A small class-conditioned image diffusion model, trained from scratch: 15200 steps.
Rows from block 5 of a small class-conditioned image diffusion model, named by matrix and row number. Rows with one number within an expert belong to one neuron, the router's apart. Each number is 128 + 32 x the weight over its row's rms, rounded and kept within 0 to 255. All counts start at 0. Numbers have three digits each.
After each expert's rows are labels from the 100 images, of 14976 (inputs lightly noised), where the router gives the expert most weight on average: "responds to" is what is common among them; "colour at peak" is the nearest of a few named colours to the mean colour under the peak. Only what is clearly more common there than usual is listed. The data: photos of plants, animals and fungi (iNaturalist). In brackets: how many of the 100, against the usual share in percent.
# router: router (model.blocks.5.mlp.router.weight, 64x256, trained with AdamW), inputs 128-255
# up: expert up (model.blocks.5.mlp.up, 64x64x256), inputs 128-255
# down: expert down (model.blocks.5.mlp.down, 64x256x64, transposed), outputs 128-255

# expert 38
router.38:197081091091161114123146132130156146091150187141162136135166182142096114153150155172149144121146148114124079098168194150183163121122182164122149157117168127151094094143097155183119156117110133182146183189097108063106153051154089137127113116114144090117185141145158104131115075169097143090061093118136087128116133110120112152084107131101100133130087155096113112161138109076110099123162
up.0:152126123057101204119087117122144153203126156113076126117152190153098100124154130147193133132151169121117154155181136127130172104189147103148135099162135091094089141129170123120140055119117127195126205167132121151128128130101126127115149151052163113111178109141149135115095146188176112121137133087161151151113189123122056170112105146150102136113139174112135128170214160006135105168146
down.0:110116101203120094138111164143140123100116177121127130148078152177137132139190128125099172132126091131150118129112112116145120139138080128119135036130125155111163117052139138159119131107133125130147165124174161164091142161124121113117140101142187163138098092101123121173076147180124098131136122083167113131120095129097145116103129123086228101127127140137155123115124120167149138215176
up.1:115092092083111189173110144126148089112154103088097113126115110067126133138111097181099116199128084127149153143125144143167128138153126140193109112077167125147096161116101181129161115177094118140123088109133156114147101115168101151136139125095197165155099095133138068104141198220131127166133121173134091122147087046132133120056103170113102127155089092160090095099094108116092124099148
down.1:116135172118126160099046124121137121135148174122172113127061156159140195074106184157138175047156163172111171106143094131162123128123128171146195122160097135150109146122120138171152154127135093123101156120103102128138025141128147121140115132070085216161131121133131124121126022149134160124138139136161153114140159148082229117110095170167067099160129112185127148180131101173125122144136
responds to: phylum Chordata (99 vs 60.8); class Aves (97 vs 55); order Anseriformes (54 vs 5.5); family: Anatidae (54 vs 5.5)
colour at peak: grey (75 vs 49.9)

# expert 35
router.35:196117101147150088163162095144125132154145137174148126124099136100140168142156134109118117089127147131130186119133100123161099138159209113118124184121166145088047185165106102214136149060126174108131185060159178060147099139115130106131115149136064166122118193114140133158115125166149143068117077186103099143087116126093141109106133110113148117117110117086098129150065080202107107128105
up.0:128126081090107120101141083144108124150128148174090201123128148173086121114140146129172123148103106089120208153092125141152123175130145108090249107103084172131165150142114153139100138099139125191102019140117167108124115041092126104113157163146106085148146135112107140131100134158123147122176108077182209130109144131119162110154134145098094143123157118109174118177097124213122193104060
down.0:122104133084168127145137135130146138100108124176126099118133130108137102151060102119072111095152149165121111174140108111138128163108167174101158128126127158122088177126122163124128161121148124165157045159146079096096164155099107097150137147140048104179165107094217146127049101075114093145105122172135025126165126113157133156148140124093097110112153127163197154122169070114128108160025
up.1:152167140114160131138102176154046128114126128108105117062192112150169136137152169135152088093131150114121206151143100149088158131121152074125146142135136131134101180123130104125084116135103105096202051103098078201165124096138153129127127082097139090118144100127163135081112134141125108088129120154132109113117107128153132141095118127172181134133101116177188153165064122162100144138094
down.1:120117092118123144133131126121106120138113150122131129166088080134124090178199100132111117196172120133126107161118134126184133111120115191147188109147093146158210124100255131130060138117120141135174147141165186079120052139107115135151107120110163133095091161126144124127110026142111108107140130117108110151140098076147166123091110088159037109099134108102118124108147126140153113144093
responds to: class Aves (92 vs 55); phylum Chordata (92 vs 60.8); order Passeriformes (55 vs 24.9)
colour at peak: pink (30 vs 10.2); white (26 vs 5.8)

# expert 52
router.52:178108095148169133117070069108142092137113125161145145136102191126103117111142220089140188121152198139136144102140183101118170103138191135124136198108174139156151137129075144104099150113138148178141205086108149104120111146101073165158113104107096109165108161110100126135111101162140123061072109131198096085089133109090120107108106145111122084165120128104087109157086119079092096025111
up.0:074102114119128159170095159148130107125127117094201124131167190092150126202139070136148127025146171127112164153128132164097122146071139165125111114119148083143155149169235157209188111151130200151159039077107098077144106182133162139120148136147161101128119140164116127141116111140135122113167127130141095146129101129100142105146103104123116096157100142144100145136135112134081087206098
down.0:168131215117113069113136101141113149109146140132134120132108031070145079129065137116146086197038138153145062122131127088126134120150111158100163155114175131129077100095136150093147127114143125137180147145018130082174085115123123132167140133161181106117146137143143123116174186156144145141160121147090200137127138163110087136145097135079161158111127143118134133169089054134105165185076
up.1:149138138197134041118033113129101073100126170111115130157126182087127080109106094140161163180061119106140102092142079110131149113144174124110066130087113132096135140133136186164066142190089159128075112106135168175087098136121142119169101122152147129146121122181109129117193134146123140170144046144117127144100155126110116134166111139099146126173097125119132128106116119108099145148120
down.1:079110085113114186113074148133126067111116123129125137110156127149115169103090121112127120099089139156155136126144118150072151115141070184138152175155114098146086103140053107165070132127123106174180191166074150151109076147165140117093178121109113080238206120105124119134161198126134132203211094057102136140124147173095131104135154102175088119114135099215119117142111089138095098163168
responds to: phylum Chordata (96 vs 60.8); class Aves (92 vs 55)
colour at peak: blue (30 vs 0.4)

# expert 47
router.47:126194137139161098109121129103177190144144157101151133160171114098095082182120099150140094182125161117119100159166157098125151147076143112120153179158169135147147115132089126176187187152130144162165131171124176169122136106137109116098119145106097162132117213130109108126097107161133138120074074112085125143103119050095111100114141149108049131142120127092127121086114148137100089158154
up.0:185099104104094127162141078152174152180148052124173189139133098168150145133187165135137066127134117076173161090094171083154099099169131135130160090084120114133129135145179039107198114090112103164053185092143171165169161104140171138112142159079126174108128135125082132160150090144129101128133115137107143173117119124141115176092086208117221137133144119096076142137153133125114068100134
down.0:126056095090130112130114095163135128148133144141130076142101062151121188123128157138129128148138128093131161109122077120141127194126110138106156117124130136131108117149065112136191137091121138101161000075151182096145197130132085124126138092024145068132128093156126113110103124070118129145093121080103098149149165086130136119123112160087115177114083103081099105070093095123157105078102
up.1:086081131124169196117124092122105119139136121128095151128087075106137099152083177165052064197138158177100150143131081125097119122158139069147158064141153122114092128113074151078100154156126100069092043087125105099178186152138192124108150095145154123147125105152172136171168141116126100132164168169010169117169121154080130127075137113161120161131125158176166129136158140119196151104153
down.1:157153119101141116121105119113123071137144108101129131132084175087153122106104115135146082097000096143103118134132141148103136133151099179122188106146122086114093123114144150168046101144132142079114068104079248118124094164114137140159151152165030124101157134135175147148057145160120134095144108057114150111158112189132138132118123190082155172138138142047123128180095109101153108108144
responds to: phylum Arthropoda (80 vs 30.9); class Insecta (72 vs 29.2)
colour at peak: pink (52 vs 10.2)

# expert 21
router.21:128143148100113140082124143135181119090154138071131145073148090121102144192109084155120105110154079104143153134120141123105134158090089084101165131130132071086122131098140137136181164081121138155065102153120133125114085154130174109090180163171206154076106146156140139124123177102113106138137129074038109150151104139095107139137170210126108196136154137179156137106125148097133158130197
up.0:117161145169110085108179154108066087071142146152083119085112098136094120081153136106129123147135120141131222163125131168088159141137129167149102074166153085153114126141138129094176092169166094149112118155143099094086111085090086140136122115202144112113085163161163210178111126103083148163083077136142113176174146182119133123106133155079124126132128103186152167102089084155127160155098
down.0:085198134195132155122177112103159095160139154116133189112084130141136098142174022106130084176173114152134154125111059128213150161121116129153100094170133120127127123170147155200095094115119123151209170070144102104126181131144146123135091085102207153133108112140155112107090120097121108105141144116147145131112131186113103164164148169107146153130132111168088124125156076087106140161104
up.1:109108141148174106101134106092144075108138102127069099147155118145110070108133093120129164116104108140153138190081125139143136119156172058141152153150087155162166108151102190136136128108157047142098072070115124138145105138071185120100157109131140121134130138100094166123115089107163136177108128148127172133152133095108118103150164124115120151111109129125083097133083155079146110101096
down.1:051078166155107146135057136134134075082133114119107127119194118097129090105092146150143179108099090129140139157118163104058101148114139144093095141113135131135161114130050199109141100155132123160157130118135220160147129115125151134156092146153058088123113183143134077112070187161134112116084126146153027095131144177116132108116093190168114136137164111209131090134127139109116095138109
responds to: phylum Arthropoda (90 vs 30.9); class Insecta (89 vs 29.2); order Lepidoptera (41 vs 13.7); family: Nymphalidae (26 vs 4.6)
colour at peak: yellow (29 vs 0.8); orange (27 vs 0.5)

# expert 19
router.19:150133141141155129201158164161122136114113094120162114152152125120133184087158127093142125103159192111146180141109202166166140113166134073141071146128194120085109096161098151090103140131142145133143143095127140128121127192142084135149078146105106100116107155137156120146117097133152182148144137131148106133150169123102100135130149129130080096156147106125085149206112129080084081105129
up.0:074105123124147096142240159122106154107146146138135185085092108117066107133161120138093151191169138160115156109100110108157175120108114071112141109138090126131173091115111111103167141112144120157135105169137163098139116166142193136145139108134124114115118072086120111138098037085100113124111166109153135102086147144129151143104131131108099117118125078129136137189051165153169150126150
down.0:161130078090172134130187166102111115085066122119117108134150152156136190185087062138113111111133142147120051122119132136112093166115187131109164207132098122104133127149100128100240157132104151100144069123155166237118069111139118123110142126071100119090079141146136160126124117161104157089176111141103103126125091192155147107095141155143129111149130117120163089070088092128143142106141
up.1:169103138092117107101125154172134136164116134122136122127112118153090108124133132086087123091120132080170140148173162215108138128133129047134082166190122128075161085111119121175127118118150165142146103145112109108105065174107095128173152121123116102138126157108200132115172118090098179134177110116163083151154146081185119153146091108115171121137193095103132166180099122166091166144157
down.1:189153177080080145099099108129124089144132128146164100114122098129171112117160137114163131142101128182073116153112153110167113108116101081142121094165080146123058136162145161109151111108111131074006151106150127114118009089122058117146119129152186135160124116104164134143144164164089139138173070064122192115123144006118120116166132142139166120126114109089096124120105098168180164137140
responds to: phylum Chordata (99 vs 60.8); class Aves (98 vs 55); order Anseriformes (47 vs 5.5); family: Anatidae (47 vs 5.5)
colour at peak: grey (83 vs 49.9)

# expert 61
router.61:153154084127131069123126122132137161133113153120139126147176187101087115175110201111115202128122178115104142120103184114105123128104086114159138179163182171177143166154127109133125147143141164187147198144104185105099113068115038149138082085136092123154141112078055100115081119149142158102106071128165107114127145090074114097110100127101112074113089130102130104124113135067102122090097
up.0:254167133095142092118081119105094131091092139117121119138167110177124127159185148121148088080130120125126148149166139116088152080134093135123125137108130154147074129149060097112105166116154077103175111140113095118152138115120115154139119107150088129146121172116171124143128122106141155135094165140194160134130153091116134138131122106165131128157101119128117151170147098142108087065176
down.0:147147083069150105102173167123172118135131115119135135112129236131132054140086103140092111118112099149125097123153067126119108098094103125135163077120147135128152154153010122114147118125135126097215000160118087121158110112142127120012116128075116135120111126198117139109043106231102131141123126125063051169110118137177128123134118126095078153125115157148111106105161097142097107071097
up.1:175100145137120070117107050137118097104115128120097135128122099137131075140127088129123219156109064098181124146115206127123124131113101092108123109162173158119135123117137145139100134079164098167062188166171157172133120141166186110138143101198107100157149142104102106167107127110109162135117129159103088153095175127194118139145105118089144112161159045144114127132147113150175180193125
down.1:146155129132129142088047165145122090164109105148135118126155137176135119139135129104126132120157140097053100132120182110180092141096116133133077147172152132127094103213144121110118135126139122149057178179189171183158145171131123111092103119196117148147149117139134110143121138069127125137141145136171160103179136155151177105104197153153097143135139086131117060178087147116133145105155
responds to: phylum Chordata (99 vs 60.8); class Aves (94 vs 55); order Anseriformes (29 vs 5.5); family: Anatidae (29 vs 5.5)
colour at peak: grey (82 vs 49.9)

# expert 30
router.30:122116102122188100117126119124116115109148079156141121156087146092092118163167220135101130131136175117107133103139169145088125130071180202128091180166160137116123146154111124112120139126129180175129175145125166087138116141129090156159069125122066144164094141130107129136116092195136136070064131140146138142085138079103123119069112107143092119145123096087139130163078129081138122134101
up.0:077127136100130115127118118145128120164159154106114123141169047109199170134153092135113138069141163127142094095121157136115115112116148127191224191134125081099181117127084185078134087148133141135121128114123132208170111128100172132188138179054203088115134113108143141126140193234101109095092114096187114138140163141154085106094095131099064138128108133168143123131120126051091098066128
down.0:187077162152095112168065127138087165110120137127147154122102092127139125127168093115114181155177130129141157154124101125121133165145155175108153101140096111139067136150096142161130134130137125146255079133193148104156142047103120149126119119087163182110173109113102126116168154135158147109113148118166126117128155131087160132117103079140092106109129153168091122133120112111102134086147
up.1:136113115144149095134162171166159137156149116150146166111150163149144216164209112152131116181143085159135138159169093171162147127123095186161066105164113156102161187163106163143145157137093108130081096111127091124142085093152158182128132158113142056170136147133154154134113155132094170093172140127121103151103133189148152121051152095142134125107131062132146161098156109141093148154165
down.1:112075151199086075121150109114099148138109117119113116135105147114136118121198125134119132098100100156090136153156096153098127134083108102141155124139087125138191130102247120124154172123141103119064231112153186097158137145157147121126141117107091114078144132128053105154112090146150120108129129186160120119123127094102182120139140155102197109130123135089160118160074145115161107125153
responds to: class Aves (100 vs 55); phylum Chordata (100 vs 60.8); order Accipitriformes (61 vs 3.9); family: Accipitridae (48 vs 3.3)
colour at peak: cyan (41 vs 2.5)

# expert 60
router.60:127124134118105162184184138126123097131135125126091128175085129116116096135094068127109080066185095134133161145166080116113091116088094096117133140117133085099192087124139131105130095130142098084084123100123096125169142139108197117174164139146162100112113110217201156151118176093121107141138169139118158165141153143104091113179157050117182112135158135133139132138131186188107120180166
up.0:097129131127140147147124131130113151094190044105110143116108124140095179085167152125132131123130094168140143155075110178123231114129186102176177112176138126093119135153113179130139154177073080116115156129162165126137091115113181128091162118145162163160116121144164174150140146098169128114187105192152095157095140122125137219111057094089111102152159133087086196175149140116108128133102
down.0:098119137171105098102108104111137118096149151085131239149143131121167123116167154099135092129171130119074163144116100092115184155088118141079130148142156128145138138110102170146149149170208136142174184169123131187136150110090090100115145175126090147146117138125135188156124173140111140104084121125139103090193118114100099173132122116145098087156076113096093125141120077170117109129117
up.1:138171119113125121131115088054126076151117170149106206114171139124090143114132111137146104093130216118134110036120115120119165153113063136172136116140128143038170118121142114052152118123225180126147129142103138102091150123150140116175123015106116106131146120130089226131128129168096127152092158162066122077127144127081078166128146129141104121074140126166134085148100124129126130132128
down.1:135099165065113141091147139191134145137121030188092158149119121118136114116081160091116166131093161096117127189115124113155146144157139127131168163111071131174100146114129098120124123140043078119069203157141116092122075089108142082142118211141118163086127135127094060115133082133153094184134127133126126095134158124109088140134140130098106098156091110112156098143110173118194129125130
responds to: order Passeriformes (51 vs 24.9)
colour at peak: grey (82 vs 49.9)

# expert 56
router.56:161186132189167136130150123128145167102101124142131114153136208108102076164149141164141196075109143107128151131111200093166151110126153122130125178140185150155141137146133116136168173133129152140154136086127154097150143144114157118107130133121095122119112144139168111132116041080129138100095095102097080146131135118035138114122110109157103134127141154110135112135127141080125103140097
up.0:161158143185155165110081091142133131144080124139073142151129122126109030143096162156143074095120153140104093127151065118099111158163165138125139126106108106171120125123116128130025062118118197101120092175106112099136128157119191126132123113110168192131142165164153135194127143114130075140179186144216135138122103118186133096128131111131126089120102155173143092147160156043157116089113
down.0:129182172140123081132105147156116119106127162144107118136126056160130129146090147140125074244036170106144160127135109097126132112160102113116122131116127207116095105137095138090087162115140119093086252092127151113104207151124131141130103146104130213190090152161146114118144206182123130074126180141155048130142102028163114111123158073049170111148121114098089120128165139128117138123094
up.1:111036137143128079139145148184096196090121157068087185158109097119099148104152143100145152105180148146146114138070085084127129122166093136166130136141214127120148107083103081094171109141176140140070055127140144094106066152084119137143147079175120167167141158114170149121080124098129106125124131099132151105103128181111085122128087141125092110183182102145130173102136147122129159127124
down.1:133081153074113155111103137116126176133165097145111133118186211118110124173083162141111126097134151150124125157128110178115136104108126180130177142105095072129145198078099129108219131160156132111174153125057127129104097157102120164143133127159091051164161129126179138117145100069161075120123122134123073162129138230118153131136151109135099147150146168111103123152127174099122135139108
responds to: phylum Chordata (98 vs 60.8); class Aves (95 vs 55); order Anseriformes (36 vs 5.5); family: Anatidae (36 vs 5.5)
colour at peak: grey (77 vs 49.9)

# expert 58
router.58:158172140141198123143132107125139137118122129120131123110116157090119163096171199188147124146087123148090071105163182139088162121143146135116091164171142155170144122155132086135084132119113121081173190151134166091116105097112055122125112113110093192203122131088175129150112090139154107123082041159129096094101175020075145103132140126077058133124125114071131134096047148134096134129095
up.0:134126197151154134122146158108079143106151107106130145124118117112162087119114122156151147132139066139112194131092083122165161139103104109091083126161099114132052125134142133151179104106118085082025127185142119123115194080152100133177139142107106184081139081124088108152090127101145117135120067151137112103059092192173192081148144150207094130119123099199114173120069149082145125128144
down.0:145069164079136168158134122135114132132091134123162154100160135121168124157114095128160191131113188119143152115145161110081122114164133115142049166121101125151104166159166148153150114111135163117134164092138088178129193114141182127120126133133199058133106130146066124142068117074152091123124150137129121127096156134161080127112156106118110174115105159106108166193159134119123135120022
up.1:186168110162127139154141185145127081168115144127156116129140130149105110116082201148131116087135113162084171120147143110128158180093155127114115095099137138148105121161146149147143101146111095123113103119119128089128178121135043147074137115098129144116118062105121150137082057097172124135093158134158129128138158129115105123086136140146056106104117156112089118123142119173112160086167
down.1:204139169035085114103126127133122171082122160129141087111173022111144106114118156152125100045118141146116129092118097105113116124110115140113131104147052101122186102093145129162115126155158091115167038151150132112118165094121084107113133121129099051121160068126159117132093053079131126169112127136115101144140146150114150130119073057101144129104148104067113103143117133158112143137164
responds to: phylum Chordata (100 vs 60.8); class Aves (99 vs 55); order Accipitriformes (44 vs 3.9); family: Accipitridae (40 vs 3.3)
colour at peak: cyan (66 vs 2.5)

# expert 23
router.23:129181174118110197133158110135149141200163132118165124158186105099167151193083149107142147199085183143128116109149158106161116126085140149110147171154188100141082180164061129101105178109125178127153209103119155116122117136143161155125134143142086090159143109162126156143101106153132102073119114145121094140154121116076136118135131118178098115105124131164139144090124166161094080171075
up.0:145140095127124132123142162082104073088137193159087114088080123118139063122128103135126207095149118126104155122115068124168135130085114132120183108149050140169113090140141162145127137130137095100110113141133111100123175107150204065173127162133170185112131087146157140159131144076154142066107068170119055135126130119168141133152196110126118116153139126123136062170107166121097119077089
down.0:086104143080068103110089166150144100088098189086131122094143109103167116089161037107073200093119110153087163113095162136195110068112113071128154139104125119148113133115094109160140175156133095102172197165152059172139161139110131126102119119110132176103164093106139092149125139161118102123120068175145125113129104125123156132145135155137113146121129148166158176100147138153056116141144
up.1:153204150126124131093048143146158162131121131115147122105094116164128172148095137151143122072082116108127101128115138166156135140140122089115168132106067116161085119136174085155102074108100150093106109112123125126129139096143147127077104148174115166136139163162184140118121095080155110172145108168066205173133183109157086075120126058099093097162081108060150145176092176142133141100130
down.1:139123138094126164140089125136121074119153142120111140187148159144111100106159164111117090089073106154170084078112078137076133162121099178101146205128159114124154143145013131173092087148135141163181136119192150115120180076119143107150115165070116158174113123163127166130110071123123125156158175075095158105132114169111162151113113147143177148176149132102116076069081120062138129141144
responds to: order Charadriiformes (33 vs 7.6)
colour at peak: grey (79 vs 49.9)

# expert 17
router.17:075126145132091182095163133115049121152154155132098154188117129163192119163090095118145113186165081149124133126132112149086140120123130119116180149087067152119071133088203166099181123127137120157155099143150150138169124122143126111048179176115192124139149094081128111098115088088139123110140157130060160181134129109089147130150147089160129124132133137110094128060117141167126112161093
up.0:131104129162164197090123138120127116125125101117058099156160153130144159148118132170108136127197106119075154000163120120118123168134106097104156112101062088126126093126166164141161111150141105128147105103130088134144146127194084071105117146090155133099139153115177147168111159098096072127148117136132160148112169125073137152141160157111240126136195135127159078113112089173135136132128
down.0:102080125210115096170120114129154058142109086137130170134100101125131137134111133111147183071152102116187149063107100098119115110143144105153120138171180111107094143140128099153070162121123098131098069165112037090112115143162161138129164137145224133140171101132105112109157195167142179148167127160157106151088147087112126119140099130105015149115129112085118172146153101100145129137137
up.1:183128104161139185119142147136136091172117115103070091101168177143133133102140103083104141204096130151037127127133132149135150113108088109043115069105150105142112071161082198070132157106119081109097104115124168115147134117124146122085129130124110151145110140131160140119126134209148170150122180131168070132158092134055083124145140133145100150117175131186124103184190165116095141101137
down.1:067080055100140150103108168125136068099160091143162158087120081141133109119132178099089161051103121178192122140129191142140134136139117140112156127128117150142215148128091112058121104146161149173120043188178162158159084111108137127127114096150180122123125114119113123141153094152115085132101156114103103140132165101069119152146109166133176119186168146112149159165106134127140102106158
responds to: phylum Arthropoda (89 vs 30.9); class Insecta (86 vs 29.2); order Diptera (28 vs 2.6); family: Syrphidae (26 vs 2.1)
colour at peak: orange (46 vs 0.5)

# expert 53
router.53:143135101159157127055065094145163130080123128101173119066143112157065184089178148144069163126111139147130160132122190134105160156169089106141128138164175130148155187187065134128078159107153175106133159124109159145075080145159077136193078118176071144122120141145161135187118175116119135171127089145215089119094146088089132162146159094115116084154102093121184138141111102100154182080124
up.0:116190127110099184109202122130139115161076166137073114128111232138188113103121114106091123179108116125142109132094146163154112158162154120141122189117063199121142107189132121127129182141166138149168153133143167189100123042093132132072122122146101129164152096115120088112159134116129214134193116074083121156163172091196101112123169135114116090112126177084118098147130094113105155113124
down.0:090137098163171184105104132097174090145139129145158137106133117136110142097089168103147155112235117138134119129134110138198127115116154148069106142158154131128134173135094120164147122131154129113077196130164128125142141133099109155104103144159173068155135153143054081118193140141116087167169169150144137157150111102121125104153148051160118112102147146218163117124148173131165180165125
up.1:118091121103146138136142165159109181165117126128098176140104135179105152146207193109139133158137165121171157096125129099077108129083142156112141174104082120118120104125088119063154145124109141119137151105143188132156108097140154101144141144199094098195163084091114134191155079197127101145055063101135189105137100162096142106125150133161145116139091109150149145085122081113129143148147
down.1:142127136085109108166167115133138091080152081190128110168062149116116134116150103113094084091206147095138144120113208116189121116082083163125153136095142126135232137145183131107155093172150117139094119101086184091057065172137133125114130136085144113119132137129153133122127057102133127177132152146072044126136137113121161162129141127140177151158123157136117102094182173140088102149157
responds to: phylum Chordata (94 vs 60.8); class Aves (93 vs 55); order Accipitriformes (34 vs 3.9); family: Accipitridae (31 vs 3.3)
colour at peak: white (70 vs 5.8); cyan (28 vs 2.5)

# expert 1
router.1:164165143121111081122144121111148169089155141093109134151142147137134143161137177157134080129145163120141108142138093099141131156087165099101156186128170124114151115148138136175154159138126126180157164157132177156146157069109083107058126115119112136125105162140116092119118057150131151067055096114075117144119125093074148094153126166123091139115125151104120121067062130146102127185122
up.0:146094129146144166159059131140104153149151091117082120105096147097128098148134104145152100132149087102143123130117111140122132099106151111126086163099170145116055094163096140109152112154118124110000083177149072047157228113119146120118136161068172083140104194131188135155182094096134113156124182156031200139151091118125148112116123185184099141156102065112135144105106143146143139133120
down.0:178151115156171111079124147123102160148140162072122139132140062132135124132154120127142120159048098110125032137118176122156112141148126105110116178142156142145121117105207181154167105133129150147251136164135058147170139122116099121136146133167189031147154102090140110100153094097155134115159108122124075144154115121097116131138141085125097148099109140130137147104127107133171131100135
up.1:201147131124162068152108141127133095102142100128135099148088138134129145128171150128148140090119135112132100070108193112126113116128104089133085120138195145113125087131066127092079191140130140063124196097130154115119138125107178134172146097141120105139150117153086152152135133203123125121148147128092110133139115092099119127139172204141121131119146077135151142142063120103119132155097
down.1:094096101112105094162096122143154131138119157138131102162128194105152120173154137101136148130027151094109092143129106135124134132105173123131155137122167177108088132102016124151163137120135145132082078095123185110129152110137134132211108132100053178126105143140103112119096225082084136109126141111127112096141097095110134154154165083099138089141121152116140107134146114132135086126127
responds to: phylum Arthropoda (75 vs 30.9); class Insecta (64 vs 29.2)
colour at peak: pink (45 vs 10.2)

# expert 18
router.18:112169097083118071121114101131143165080107110174137137119123163103106117117139160145077182144118139152126128103102196143116119122131098117133088195138173132111129119125104127143131164135161169134158192122115186138109110086133056118137099129113071168164102152121100104142118122164132140077076073128157111116122113093084101128159118111056112097150119133082149100147096118078139124119086
up.0:093133114107118082100135099112082141095115159091116125130154011137131153144182129106111144129143127146126101142107112171075167124195138141116187176139109162127095184147167148166126146134143096153207121146153131160108153116109100104081148134135151206101134112152143136118133057084103114146103129119155142121132157155105154123150126104111183159127139151092164123143147089115140182097167
down.0:160115140088142191158122144127139144136138126133128125111086091141140144122168099131162176153076101133126143136121161117160135098098082118126138120132131154118154136143149144064146125140131126131000150110158111174119106096126149126116128126154124144118103116128125131126115146186124127161118147148145104117133118142137115138123115164195098127117116111152121136144134143127119182135119
up.1:154087115100129151074164177169077089139105162151084105148069117138128151168093160131080123144149149169158111146136138084108101157127124108141144162110093106108105116120186144126133154123143118154165055116126144117132171105170175110087122082122191149086114101136135095083115031143093085169143127095098155185107151121045177120119091114133122119158075132110117127114212109096175156104065
down.1:142054127142129097150163093122119132102145107130138114092175147121120136135099142160157173086115179167100129089106111127149081051102121108159105195147164095130161159147083094123128130112141169163084170118200163126134136068114116099157110127129151090092133119115132134111155041151141125095169137145144139091149059179100107153106083128131207106138128145190129135156177118089159131155158
responds to: class Aves (99 vs 55); phylum Chordata (99 vs 60.8); order Accipitriformes (50 vs 3.9); family: Accipitridae (42 vs 3.3)
colour at peak: cyan (46 vs 2.5)